Rows from block 2 of the text encoder of a small contrastive audio-text model, named by matrix and row number. Rows with one number belong to one neuron. Each number is 128 + 32 x the weight over its row's rms, rounded and kept within 0 to 255. All counts start at 0. Numbers have three digits each. After the name is the row's rms in percent of the matrix's.
After each neuron's rows are labels from the 100 texts, of 14848, where the neuron reaches its highest value: "fires on" is the input token at the peak. Only what is clearly more common there than usual is listed. The data: synthesized solo parts of chorales (CocoChorales). In brackets: how many of the 100.
# fc1: MLP up (text_encoder.blocks.2.mlp.fc1.weight, 1024x256), inputs 0-127
# fc2: MLP down (text_encoder.blocks.2.mlp.fc2.weight, 256x1024, transposed), outputs 0-127

fc1.472 115:149117148143085142140141103110125096159102091170132174157099122130109152169147114167129158162179086103156082091159104161176136111174034095154067093148141196100087193187165141127142040128107071131139116132143223145127128107170152126125128112051080149048210135129105112150142162171127159176189110130152138135086134101175148134154159144192124142147147151184129170130178124161160141091134
fc2.472 124:106135144167117127089124088128144095255092079152104135159125191078125163161107036120067134160155154101130108109162095146186109178145148090181122134114129133110069161164152085092170129174145112096102150080108156109107087108114063090154122104094107151162104103122100133112132136127105095145148119203122093119078143121130107196171198138137153141153070169147118153130095132148097138129100
fires on: "a3" (92)

fc1.14 105:109181115121184097161157134075173152109122114139127190099154108140106111120166110075162151110128104157199174135086148128140124158165118116116093096165183119159124162146175150170123088104084099165146131163086086132134138132095113144129174181117155156148132141127108157104131173131113094105167095090126214155119156132167117145116115098073146138185130187176138144111171108126157141078187
fc2.14 112:096171121145152148103102165179168154129127155138130166135211062077128073096084121126133118116149134107124150131144070151080109116201086107071132120202120149123115092115125106119144148126121120165135149163071125028134120114117167114096067179089139094083126110142133093172152070159124178139163136126112111125158148134127097142122138116180114163095104030117064110082167137128127139142161
fires on: "3" (100)

fc1.281 139:113153121166146095130130103058149121118083116168136114090100129159172158067103181125218158146150235147061144088179080165066134145114109128114076143136196074129173110137144115152143109154107113164065087111155106098159135142135113070107156093114088124120110156129135131189124159113180146118159154191115105107173132154140131122135133121127138094074074157131070121094143153112180116158130
fc2.281 127:086158161175145105145120161064153106087176160169119121100098150117110175137107127138153145155164177112067154141144109162110189105134149157092121136165116117099122140121093115088109131143073119165057127115130131177120180147157120126088170075105124093090120132183174137146075165170102113087093164109160097142147134211106123063132167117174170137147092158132136122122070121114179114174142
fires on: "e4" (100)

fc1.110 092:113104121164131170152119157114097129185128118184130102102134166131149097063125143183112133049121184143143186131076103166074135168096115126103153111145121138069190134126158124128149094173143114106080085140135157143190153140120166125066134080151105143082159154185114111060134094101117095104109156169145082112126148140159117144139166176108148153097097151167191177166146140165141081123176
fc2.110 096:192049092095129121103135172147153186108118101171131115149125103198163128064072110101105152151127181122066098076075127141086163139082093116158121147136100111155060090137193139205157080125146152116123055151099140157128119140128133103115149093071108115135192138065135158112128118168141098091135104143155113090142102145107155121168118109071186211115147145084124137111140075161135139155137
fires on: "d5" (89)

fc1.395 088:114146094127133144150111166094184085155102031110144129155151195160129138120071158126131120138098123147077130143133101142104124077161091117144128143137153137093121115155117149208128079136122149129127123166097144138103083090106147141134139092159107144114111137045147149076177110122172107078080192101052127115075126078077076124141154133078200130148069151116097167181152153174128189104133
fc2.395 089:166101161146163170107115142073135121172164131117116044142135062154137136153062198094146166127132164094083151125118144068117137134131094073102067093066217095109153098113156113168155142116135140125085141117116094107065085179112127087103118161148088131134128160126129146122182124100111094105069119174081177153101205076175134125128152101118156123123138096107152147105109151146134116076116
fires on: "d5" (100)

fc1.514 144:062135123059116090202155111142126137137095164154093173138143134126172107159081154161145119120151187207155121113197123101070161130198205113130163145116133064168098117090135105098071166098164108109113148100133146120122070138134149116152179124114134119151117091135101121157091082148129141149101129094072151135091043107151099102130176149154130078092171145104083154123115188111177162138073
fc2.514 117:118136099123146119146177171123173128139109117158118175098116118134154099075138163143156133089122134167190121097157090109041201145153109128114148120080225110134087131139154174129102170095145129059079157165141156157126088117134129109136107087123125137117118081131084197158091121122162116122111113097112098193169097200112130152154163214165136117133148107145131135111131091145093136115139
fires on: "trombone" (100)

fc1.58 083:162068145073159064167139174112107136147107124082198199154108138141123088144166217139059160084150110127069123116140088150102147118101187152143089144126199105140150175178183149125056149132128097111132144136142077131201147159189135087116054119121124127122160210075140116127129135114100134110122094125074104130132067127141163113115099185177135133104122149085137150146097117069178162098092
fc2.58 081:140083070112148106074113123086157089121130103120115080090096076114135139148144117175147099091196113143093099075109116093100122160097091116171129133149104124121079143104120089144159109163181198140109137106108156105117133143063123048128160141151143091095094073210167181142123128094138132199136120161069083107115179101128070149131132124081155169125171121112108071123062102098158125125172
fires on: "trombone" (80); "4" (13)

fc1.311 105:074113138142135155154077096122184086133127116168088171109147143089084070099189174185160134100169186081136171141119112080089157191128173198187077123133146070119107143135104134170066142175139105103083155145161098135146129188143145103099118125166083127147169173139161105153067089179107130148054108116098130134153108124078080056107148116110080122140145152116117143128111181119107200139118
fc2.311 108:143115141075058124114152152151153091090131118149148128118123121120148043146123121117160169141115094118078094124055109136092127139152207097139129160095129156085107159120152116148171128121110184103158150076141142150189185152087109156127078145124098078121159135123125120157128125174135163206140097076102113072119108125107167120182143169143130132154189108130170151175150167129099133178131
fires on: "trombone" (61); "g" (30)

fc1.494 093:173159042150104148156162156050150127170150090136078131166148141123127088124182156155080121144147153142128125077095117072072132150078154167171068162118097123167092117135167159127114158082167151100095114107129128102108170142108069119115094124109089093110117142145118145152053146114110155189140173158146095117107064108122119195105188142176144111126121210140131151055078110120124138085176
fc2.494 083:120142080067125091074102121132063128182068076125129116166104135089136076061129133131116160107105138152152133090189108127091137166122180109099144099070151202132129177132083103099121128089129117148083153157166142152099152150147143162149142185127119127158128132101179089149133149108081145100119177139066137077096111129093170173121125155095133139100209170168093049161089055113100107082174
fires on: "clarinet" (96)

fc1.261 122:110116111123171146153138096178092113121158054131077091121081165144181148201097164159139145093063132141133139090133135133117089098081086088088108115166111129079116153196165091144114114108095086206145162129096175129111113116148128094123173127097143137099174176143097125115121126061073077129143112142150094115118137094163145134174099141101133165120173112118133164111151140123130121127139
fc2.261 116:127142093195131191109131126112116160118139134145108119193141082153154190126134157138138124143167131121138128138140096157095111129137145120149141098170113161135125118094112116118096164089135125116102110104097109103117080169180122070110105165128108158065128204106096138155170122115123090127203147097086099155135103092106123124103125172125095122180098107091111073175175172226136134103095
fires on: "d5" (100)

fc1.620 084:115095098146172117109140079103079123102111129180054102141143181116105171145118161114170101100150110135098158141138122120141154138089122149137093127112108062142101114176112092138111203117184223141112112156140207146140098214138121113100097117182154150135121174133076068123168104159125108138088123118156177097113080166057143155096105091184101149117098120154128095102092079094101164138170
fc2.620 083:149146141134137149124131159084124099192157138125125111075141142102122115063122097115092112121130122099073173073140075195139094143182081122128168121075146136154155180136146136095135112125117097156149167105166151195159072100172094113163129161117059120112116130162148140135129165141113155110137106053146144152159092142153125107124127126128147085176153082147188150116115115150176137149149
fires on: "tuba" (33)

fc1.379 085:140179169141131101119126145116170165155127130116056129180086155181174129132167124128105135153158151158146174100097129099092135171140130164144128142143117143162100094115083148150124154106084159132151119158145145126130116113116092114159109190145053110191212115094168143164080096118144199141142188169147152182098088105131137132121128106109150096158085134165122197140149100090121176134076
fc2.379 081:084128091081093143165141143115154102115072136131099151109108108155072096176145119128105094136113099115133087178139128120138183113110100126147156147084054121131144140125160139137114116130068166184139161107130101079153123117145158140141033149123159149130213134173160129150116110118137135144171136119099176125119116143067125118172147138066129121062119220109128115095103118110129186136148
fires on: "clarinet" (100)

fc1.108 114:122116170144132070072117168205216133113081090099136142042125183122125157115137099151163105136155153111138113138062172086110134153071115147158107153138102145148108091070167104163153122104126119128096102050149164130171105119142143109164147154139134190110154062115153055166108126105128149145171075103153086114169154074114148143159159137156137098097127109184098134150167115114114128080101
fc2.108 115:114070063119170107169166126153154139094114177087135151108074152159174166147120084120092149135121158149098126108114109192144131120119133115146106071114150161186174129150156108143084086171120113122166104056166130150152073105197126122169156091122161115133186195094076101160118151179149138154167085126145082090139119095076186083160113173129102100173192097145141118133108138111156119112138
fires on: "a3" (99)

fc1.699 079:140151112150112110123178115156126150130115140123084089167107167136106120123100082104119164145151153187172145169092128152129168102109163148092126113088115068071127071127151120120080147123186167142084114098138188122207133092171141131153131161087087132134170116121102085112161135168063125093098154110159179088155073167080130124142096187118115121113120110129170191067125074113094208066171
fc2.699 079:143083123153159175146120167149111081157162144149117084082186051110115126102128136071156144147108129171119161187122121126164173162141131164149108121095149159121113100164079112161133132105159142115075165107145185141122103104095144100153068074098109101102145124085075070127110123143102171155155107126098150084149161146154172117106108135167163098126116157150099136142108174179138148101127
fires on: "tuba" (26)

fc1.700 101:170082054141093147093140127113128059111140116159083156107138148092117133127093112159135174165163142095137159073153142138140085152120129101102147074148131151125179173145186155145167073142142166133126110198094124135107107120128117097138120100166133120196161157141159174039194143106110105164115142140149149129136160087126078123084121148106071156138143100151159145166098126199067147124128
fc2.700 094:163101124151130173146134146125092127034075171149093154136064084127159092135149180111139098123140176109110137138117122078171126130120147150146150104066097101088110094153107162171115073148194183083129145080130126160147139124066186135074117101103103133088163124078168151100117191196166136174132089146128139083122138134141109157110144144146121121096111126090111158043139136097063169128081
fires on: "f" (51); "e4" (49)

fc1.422 093:185157117182135120140114121158108149123118159081059148097089115150113084150166175092111157172139153175197120062098132139165125150116120159159086133153110166161112134149116152134132153085102165125129136113168117142138135140138122128098156133131102218106168137085116185120118149124086185153174182144163095127112077125116193200110077145120190117152156140188158176162159136088143102100122
fc2.422 093:152111058111135127160072105060150137144091115132131168112096097167097106157143123114162127105133107112158134124051155148090059128128099178135082180102107126103096139146139096167111101094140093167099174174095121090094124153204116124111114141112116087165148128085105114112122104119140165163176165104064116091031133150082132085144177150121144110106120124146131060071109142073087103118139
fires on: "clarinet" (100)

fc1.151 084:152118160149097151144128174126129142067117129151118153146079132098149151107080140210064129115124122139121166135084145105149160117144077129161123089119174162122125076122119128162115172114137126103146127148177036131093093135150079177157141061180111113156105118092101129119143170156069138155112148119122200044095120111111136158086164148163161172110067125178137116083111160158185105112167
fc2.151 082:068084080175157180147108138165112070098139137124138084064182155126118115136109127065156129153117129128164090151136138147098129143112179148088140094146160146075152176160155189104112104082121126217143139092043087203175139145135168127065122097118115085111075173104140136170060128104165159080159083136101126143075131165135160085133113169088186133104159096127101099110145163145144124119068
fires on: "f" (87)

fc1.522 094:156139132110116114208139138112128115144151178176097189055172208133158134123169158147142102135142124186170120149115080142111113176141113115182199101142124123156096112098140145106086085155155115124093175091139205146108136114148149117072168105150086201196161137109137110118124084093173095106128101149157130142091084138175112151122175094132165106110134136141110108159101118066100152129113
fc2.522 092:107133128065152096108126196106099067130113118152125110155096132092104126113133153160109117056148155134116107137135147174114120167138167166140122119185121168148141119098103098110118099171106104143104115111133100089207153136130132128153120076111121097142153237122110092140152130103141128136155115096100109164111071100188113110100174061113137183100108107126142118092093092166072194163142
fires on: "oboe" (56); "a" (44)

fc1.374 113:130095149166145104152090158100134058200134140124129118105115109115099160158128135159122169069187113168101114122102057106091100128134107144125110077107127141108140176177143139086082066145099066099144101111123164162070123166189141093183169131100104180109119126079143130109107145164071109169157115174105188124068065121157116121120152192169126156146155169180102145097095179091163164082098
fc2.374 105:061114105143133122070129137073143136137096096161124129112155086093202107153136108161198144177120086108142172122141095122100102147132147081094106111111172124129117137174119048050102079125163132094123154137144082125153090134144108123149124065084133123145118167111118097151099208154102106164115152131163156115112124064135152161163125121124140134045200176132118097127118187112142160143094
fires on: "trombone" (100)

fc1.248 093:122139188172127159179145114138142186161051109105132074116181069107127094071123150165131120140144170141130111169155108086097130160147109066157140120134128076152161152075130124150147100150135059112161117091084094101062134122132127103191199155117145129138114144153133143072149165125112187189095098139123145137082158156084108213108173066064101183118143148111065091091092118086102199124136
fc2.248 092:153121098121189063169128126149108144126122089129143202139151170119102125172141121110133147152113104158093137075178085121127164025124117178047131120094174179067121147141129104115145179063103163123115131132111167183138195133122103114155123145138130237142148054142098125147126131132129073138160167180144146114138051113181144086128157075141127081115126132127154122174097096101123112111098
fires on: "e4" (98)

fc1.424 079:169116139094135121164172105148124121069057164125158148108125076183089071131133139084098113156121113117170146106074184127114133087076184140124183100159133095126161191124094202181128131123065100145124151106099158111093139139106099125081100100146093148173142150126087082072144132113129134155144157144164136153135123078089133212185105113109128172168119098173136135191150133142176145122096
fc2.424 084:181127142123097143114053142129114122046132125147074160161152127120078129152079119109099043096138116207167136055161178136124127079106086181117084119126155102182138114134121107110139066121130138156107099131160058103107134139152213172129101178110173122117152114139144183139036146163095123108123167160104111134165120131126113087092096104115099107111104101138090156115137110156083135168109
fires on: "clarinet" (100)

fc1.749 095:150126111121093143138186161159107139089156174122077117137129142064122100090088150108115113110195158114198114177081147083108141160166150109123181074201144129136148086117119191057095145123165133143148145143128178104102095119195130136137128103108117126156148100082115103168167135174148172132120081106163141105175114100144119082114141107163146113137153098198130119115089142094150110124115
fc2.749 095:164156120159188116110108120135174130153145123117137153120172075114107173043180125078146114133112107221141093100070133125089137180165115151096140114121133170177128100095129090104230142137121113130110193118147130128121139153123130060148191089108133131141113138172081142159172131164082161102103066111137139062145153199155118162160106144143176094092139075075146148095145101144163176105135
fires on: "tuba" (94)

fc1.679 111:142144064142132141028134169155115169133128132146185179095091092091100135119126135168123136076106133109124103071117135128126104135107198135094175089098111170134155147153104146191122060097117115120155119121194104168148076115127128206147096066110142173128136159098176072146082104123100084097140167123124142110122130145117145163127082171135057106110063087132082089184179132181129158117120
fc2.679 115:109107194147132128119176153123159151180170115109127137141115089137179175166131099149133103164131111149134099097145107172055144102175141130147109182129115107089151121169124158160177077094107082147137145102131157165142105113134121125114057132142128101145091162166147077105127160149153154155160144086110184102121057125163171162098068134074089127124120111159111133138071054172112115108137
fires on: "f" (100)

fc1.309 105:095138134110161152086096137103071120117163198168087104137182111102134133125097114068144121117166123123144111154112138136122166168117086157140221100128163103142056137121113208149132183109164116105129152096115101157095141142153174110101119192172147146176081161182114083118129139134140137075109125133170175179141189156077117165106116128137144124127153205164116156092093119107152162096106
fc2.309 101:086117116095137122109123134096165151175063105124098122123135139161211159131137143121106138113203141138128129119118111169209176144140119112168117109125060103113218163155105145094075139132103109104157166142185094119159077127075153130119077112111133116141127138141096142154097149116087101134144152149089115095112124083101161058117160139094105068082121155105190161165092153135132137119095
fires on: "e4" (76); "a" (20)

fc1.515 089:119186074193159110080109112117167166100101127130064139170158135118119088108145114129138144162098204137150162123154150131111153129103124134119103084150139094175095112110093089122167102078156188214019120084113132133129132102167104119202090086056143088089165111091156121135170145132143084143120190097107127088134112135099159116093114175133107110127139109084109133100097134112119175179086
fc2.515 086:082148066151115147141100132173209182171132149136097086064073091116116129131117178158147105114178139079121180082176168099105146131158075141097050131119096127193127128164166082093083182146097136163106126164164131104096131107139154116099170106179126139159079144114105169125172139150117139134167177110118108172170151145093158137113121064148126134090135157164142083129137110122091172118105
fires on: "clarinet" (100)

fc1.141 099:141091161094104124050168105071108133098165117115142174104149101124099142178096191118140114142147104132177084203091083158101107095164193101100133098114084154138114108105124127123135184113142152140179127072133151083083143158152113163158146120093154130157156139088115163097114151154106100083173196106127172095136147136091165142148095120117074183096168051105099107101104118092162130156126
fc2.141 097:118103130115112159114111124133190186122097112107162187086089075106107162135106099088151104129144125099152128113155113131057163118138102156118121097061144121107091120099131125123143137132182150155153130181133083098122092080154128172102067134106146159169103086147124132190079133135083098083144200119179130179112189100181103112142102101096114120148134095134108131106195139113070143143087
fires on: "f" (77); "3" (23)

fc1.272 087:104094149136165079106154127136136124106117127159127151098083121112176135135138162140152115159151149130183147130086111188087094159182130097171174133059105055102154129132129109106181109111191151094068124122104130132166111101150112143158133117098085134174185128168087100135176166087092158149118140138098104098092109172098131139081137131088139088131195143127126166153129155092199173143126
fc2.272 084:143146162104128122103105153128110197096118128067121128159124095098107102149141174137125108124123128135075175134123068103106148070144160154137126144188143157063135156171112084084086116117112104150073064157145156131180139091094201184114141181118186071102141073183151141113102134137109141111151167134145102120180087165133174109199162135199058146101178063135142113110088167110126080134163
fires on: "a3" (58); "4" (18); "5" (8)

fc1.294 103:155085098093190116172130101105081100150106077097124173184073074084132075148188039138182117148089120205046184114152126161151109110164125110169159098158152134152133113131106123137124143104122086142137117064108141082107115208123119140136136172085180156131083109102101128097112175124115155144063087129127098133108161097137095096097129114067110130087127173174102159118123120085122122158121
fc2.294 107:137159115193120106069193143132197129093137114120088090118102128083135104194136193107137137151099112130100139093136131117142159089113140153120111162119107106140068128068162139151139140111165131101093090131178129123101149108101139073117094186136163181130132115091105099172129191109118139087163107132145137172181109149126140162133110108175104162104200146160133074152145151084091134126134
fires on: "g3" (96)

fc1.95 114:116148117099152144176155116116123104148182149104141134148072107107159141153128135117071071084140089131157141105103080140168070161158138118099146107177134092177075118095077139124172093122100098147128132154149144129091201126137087115148119182163147121092155126115156140120146034176170192079098126120136140137128124144157119149110181210114094117114124093137145128178123138154137137115114
fc2.95 100:105136111124118127172101215141110142098143185050165158140061066117154130128126036124149110142132133125135096140161091080195157113130152177157163137156118117112166076116060129129083153118087096149155161137127116106090188159133120199114186156166114100112072151090152140101155103140179110186136119103087090169034160115116081124125168107101112130156128067094117089109121177088132176069129
fires on: "oboe" (91); "d4" (8)

fc1.47 103:174155114148125093118099131102081135095123142151061132106131116098097024119107134115088169120142155159113108135093153182165134145099091124111128131119163064150049159153069169167113185123163140167190118111139198112112111175113181177112046138156084091133125115144099161182118173145095132081126149118119143153116080105124084155157073127124113147146119154082152167128112111079167154150107
fc2.47 098:140163127156123087171100170192124106119121137101149144045108156142043129198186131085151145053083146166105111148134111179122107119136170173166151167133145134128169083159112153128138096123178165156151108183159135145125129097131117130104115108145124168169166125141103138121128165149108140165119183129104080140084166167110101093124139174158163142155094159093081129134145096053120113087138
fires on: "clarinet" (100)

fc1.742 104:115157117143188057182138127106208112165089104100093139110157125136118097115193047127183132103121155146146155098104135128145124165162187152124159156198122128130091186160105114103103094090143185143104189155141103130150147163128109123123092145132188155153154137138159107117128113100146101117148226112164146159108118134150110141139163102086129126130155106118114139171104140157150129077111
fc2.742 108:172133144170145100101135125054078157158116123129098121120143163149121088122107152126143124082124132078130193134115138186130148109123127080050115122144133144183111084178205123096144080129143097160121094207101064129114134179183101145133164180195108127097100146077161120061112144163134158127106152144164125155140160122176132155111134149106076084137099138168127139151120150067132118155134
fires on: "clarinet" (100)

fc1.556 097:141125098116100154154140091164130159149125113140097174120113129125174093119097188167094105093160079137177157125093158106071077124170076134101150155146080106155133117148122175073125166163116222098123139165144098118112146152166100101096106147085142138100086107142146145136164125155127098132059134116158135142108116119134141188158094108068087086155084169173119135104120135103147122139103
fc2.556 097:120158111127125074107157132113147131074157134077132124125118033173110145148158066122171184155177173122108136114090112161103154103108116135078125100129177150136123167123102079062098152149129113144179101178168160133144111103104157122082112131106141120146132212090161077126153156128126140164110162146102159113127116097137083139139086066154176168081108099132134151184118135154133144130159
fires on: "3" (100)

fc1.364 120:154116086123151144159162091057130129168167133140121214198057105133100132181083178168146120148076148131066108149086114119079167123134176125145094188181162156139131157122181117115119098145174102121151141117123087139155146120114082092148173137137115129136150099089147080155105117097177149148073057167090110096148169123050130122181155123098143129166125126114115174091205084120128156167095
fc2.364 115:169151110110119140156096132112158150129172107143076098095139143183086155127190082165137156127135080136135170142125104152121115081157094125118145138094120142115150077168151084110158074100127058145108097128106137055141119161075090210155090134168055106100117118101123160154139122148140133110128104146082178116158206170153109128140119106188161128058155080107081161123156130132125220110062
fires on: "g3" (100)

fc1.642 089:204097140159069115113151141138120072099098167146175107081175085114138117123133171141165178133126084114131156178130114120071089077128116123130164043139145128096081137128114100146121112117160111064171109152123146142103092122140139072090179141157165121161149135132127102131178189192130119191096177100061140114120124170145163076119176157152142122114139088144131086087142125132112127079107
fc2.642 102:096138157211132147127131147105151120108108178080112105125175141123134118099077114144148136178112135087161114079228167138110088089156141206158140120084134143121132165122126120104180129116123166199064121162155101112059101086156152129061127106147201111165142112114190171151142147104123176111154182104143091158091170168184065126089153122130119166174124093209097103145060123154132149119130
fires on: "f" (81); "5" (19)

fc1.81 099:092127153131146133144167145099189072130118161162114123123121109139152096114103119141134146096141153132086110127135158166134189103102141187118126211116107105133111203100096145166078132125129151153103063178151172148106126098132102163128112160171131128211135080097155114115135071189145157108134106158071057137124137115121138196106127103114156139174138152134103124144045099141140118094142
fc2.81 110:141149130129154142100126119146115114089091178165084147161099092143177172100121150139108115153152136102153181121133104114148154162156089141146126129132131145074115102122125131146159099104147064054159148115143145142155134158117160146155127131138184111107139113063204137111083164124125118118120144123103126110116157139117152080088093193166060076097130151142164138059125122148118091135188
fires on: "e4" (54); "e5" (46)

fc1.347 094:151126120102100146112113096103068088083153115143120121122114104126146107156197156138133130138140123130186144131131212128085192197175145084162137077119126126105130175131128108145111025130160154121194136120118069100126137095119103150111093124160082064129163103147099164156156128148076034118128136059081096139101123178141094157085175157089116090126132131132132181132147118073144154111146
fc2.347 099:146135146121067122164157168140111154086125148101108109080069137188116093104140090165133159102117107130099148078175157144082083106124125151103105096073153118077145113164134169159100162175158100145103097138148092144075117112142175096186149157183112112123127126056063147121108118150070089115146084183163157142123194145099074115157155114160062092086138077153126237111075129150123096150127
fires on: "f" (100)

fc1.713 141:144115121134111113180153091117106107116138176144125102092173047122133121128047143088062125150119202147067146168123094069152125165091122123128175109141090077101141103166116133116107107137178107125122156088103175121201058138124170126084117065139118122111119168112146070128131141151078172127158107168133192079139119143140161120149107152102064170161124137117113083115131128142133149077191
fc2.713 122:176148153080174145170146161123110132118126172116132165147151106065087121079103117104180129121158186155092121148092153120121142064118105169132119113156153088123211085174111120086152066166211179079102133121066115163189127164104132093107162147148103155143107142130157121109123094132123152104158128157214179141182100149140154098116115159165092164162117163200090069094097143116110132104132
fires on: "tuba" (97)

fc1.10 088:119091165099112117064198132078130066131159146062152113123126116153151123120183140128151149121192081105188182123128148205102134107087123100113093106153163154151177065128192129076137138134169123101143125140127115079117101118109135139137159083137097019146255141118152169186130120097087155069140133118156158094121140101147161169137152158157162106139100125170128142156128135116115194140097
fc2.10 094:132084035169135121148158131111116155149112112160111140063151100155132152150114162111149093183159102098091148104088134149124126146102101117110061114040119121127104145090148143160082121121159133090141138134138144174105167116068100103132137089103162225147115123119142116177127058138121163134168122106154091160121125171150156100144213117151108159111154101160160145148155115117091153081133
fires on: "f" (82); "a4" (10); "a" (8)

fc1.337 077:145154094119073099151139150111121164123102136171076111151078155115124153101096143144089117127155095173132183156136166118170094119169137118132113070129142111130136170092147106100153158155119061049118117140139081174176084127147172095120105150105140136150074131114098102101133128115077185100116177098102142073145136127160089166148141126144103173162148115072149083114110114147106144136103
fc2.337 083:176190198124105112099130149144165135164143151109173131119157188111071154089148081131126160109090173190132113131143144175128113121155110094137107183152114155144113140160137161170137092118133137157147128110128155119126102074062074071083121130110165072104080072102121134190133194084130131125080109086182104118091085132102101170069152165096114171113167180093111158108167137092117117086122
fires on: "violin" (100)

fc1.358 099:076139124125157147116134081123147149119101112159135073075199103179120131071126065091077124126109162138169166153134089089180146111042103122136151157214137150143098127137158130144134154100127203146160136164107160106128111155146117113106091117087114089135171140040097098111077137162129149111113139171154162137109093125109151139142120095109139191131127125093130075103110127161115165154130
fc2.358 100:149104115133136131143113127152135125156104115114085128117098129163110100178137125058155156209123134188112164116172144160170076150180132178122178135110082081146129066174088130123150186190176070115087183113113101109171056083102176145152142133131149163179118174166158177129090169125078086107125118070131048130144095120115154101079080143194129113125124139146157089092131110142137181100108
fires on: "tuba" (66)

fc1.342 085:152088124151123167126153158138146128097122045146104114108067065150053129077100130118177071180179186111056152071150114107168203170118104161084118130158159154145169130130125160153151152164103100087133084157101130125126128111087134135148160120113119139175123149146125157106147120154137169155108100148138156138129125141167116102106095132119144177128101143131030112108085171130146139056123
fc2.342 095:123140127178165164151138137125165180176123113101107141130154154097192175132164160141210152120151093090162106151105134125111092147159150107189183127085117139105111176135140161130120164144136109188149059107101085105069120185120182124181156170165188134093145106141145144095103127149148140125146130163124077168129151194120151177172090161117161142110149121126163135196136157130087112176141
fires on: "g3" (68); "e4" (32)

fc1.741 104:102171106120137116076098167099089153118181163123153141159079121076107194128160133096133170105098135139151178156086136116113110113195131129155133069123090072155115171092084170142115099083148113091175159073091102141149123114088091138082146062117112111117112136098092102132084131104093097093063151116073146087161170213149151122187112144134030110135118088142143093100137109091115137108124
fc2.741 107:106145143072130078035155145071081112160151134140117136183078123133107130150095143110172119085149097139151114128160142165100110105124183108130122143147090144117147115067126098161187176110142100169155131137076107152151084153130175108081130133110098156097120143147091149122077084063161071124096147143130150179132117113147147097146072130136108114097173134156083104162154161124032119108152
fires on: "violin" (100)

fc1.405 110:110077119128139101114211122128079138088121118174134120111159080145077168104150096127133142143100146139121126122165107097147152091097150133160107103084074131161104173110118153147165122100108108100171165177138122101144176167089156163084113155147127170178073127157105087067148161103143173144056123147149164140131127146161122120111091115130108090150144123132119128154090124104164171092176
fc2.405 106:164125188124070156079153147102163109154118139134147162175087102182170084149131132093162173103147161153067154128194092151177103093084169126077182183068181115171101132105159160097137105143197179115169112155085121091127140165120132092084148175122106204186134170164147185154083097153145085162128154163132069156078143145111139080145098105081139176112169150131126143115112170142148136149069
fires on: "e4" (100)

fc1.208 082:148168108111127123155136105076178094077192073137166140155124168109122115104163113157147146116096159143123131099123158153127179169094130093170150101147108129153117148091120141130182111186177152059152111136167171135093173145130149109102147168171136121177096117098108130116150089115126119142136133096120100153155122128125157125117104134110096170106111098140135155184129121082127164119130
fc2.208 083:082133172146166118096187084152136115125052178078102130101157109142129136133127149095142114078127059089147127081163133108139170106148129161146153144174196103094052121220154161137100159101110140140150107132099105204175142120143136113109094169089107134178118118214153098140079139113130180122128111121089126135122093120122148104137102149199129109072169093120089137127137137105135107113155
fires on: "violin" (100)

fc1.595 111:143054089176152157209131126147138137102125082160099088140030161118137141101098154145169120117134173097132173089122091144141062123091133068126130098149144114138176140158135122111136091101142110127083194114133152117082105136139121081143163072129137054176110154109074125107138188143150156119113177150141131124126168163113111136162171190140161105127154117179109131125081134109158140168132
fc2.595 113:135124154164146047148108142102100082124115169065146098140139114120088158143137150082151126143111200120094130104143147173079146109106105095092100165144121118130155124146168106133110093120096090107104124145132140149153154063111138090059133134135136027061109128131072129101126148120155123131112124096078093145152099166168104162119145049110147084066083128130093102121156150117120150180167
fires on: "e4" (100)

fc1.459 121:123197119095142107060120142121127073148106140117144183120140070194133066122162142185103121123139130055086133109171126167169119123115143087107180164131145099136132128119119101125135135148150121085099122097088132142110091131190132159149095146097105127117172103065159100164160095119115161118116162137093121107127099184098136089130187109165085119137101103145110178119097126075132064204159
fc2.459 114:136137100120123090073165098121151131125137157093116138128130103172197164117137151095110170133166067095069097149155078136124178117159103145165167166131140135072175156109164115085204082153055120096143088088119143163127157143128158110131119096047185052092100116202140164117151162154148163136134149079104155131175126171058125096182129130169081082093191040126156166098117117110179091131105
fires on: "a3" (74); "a4" (15)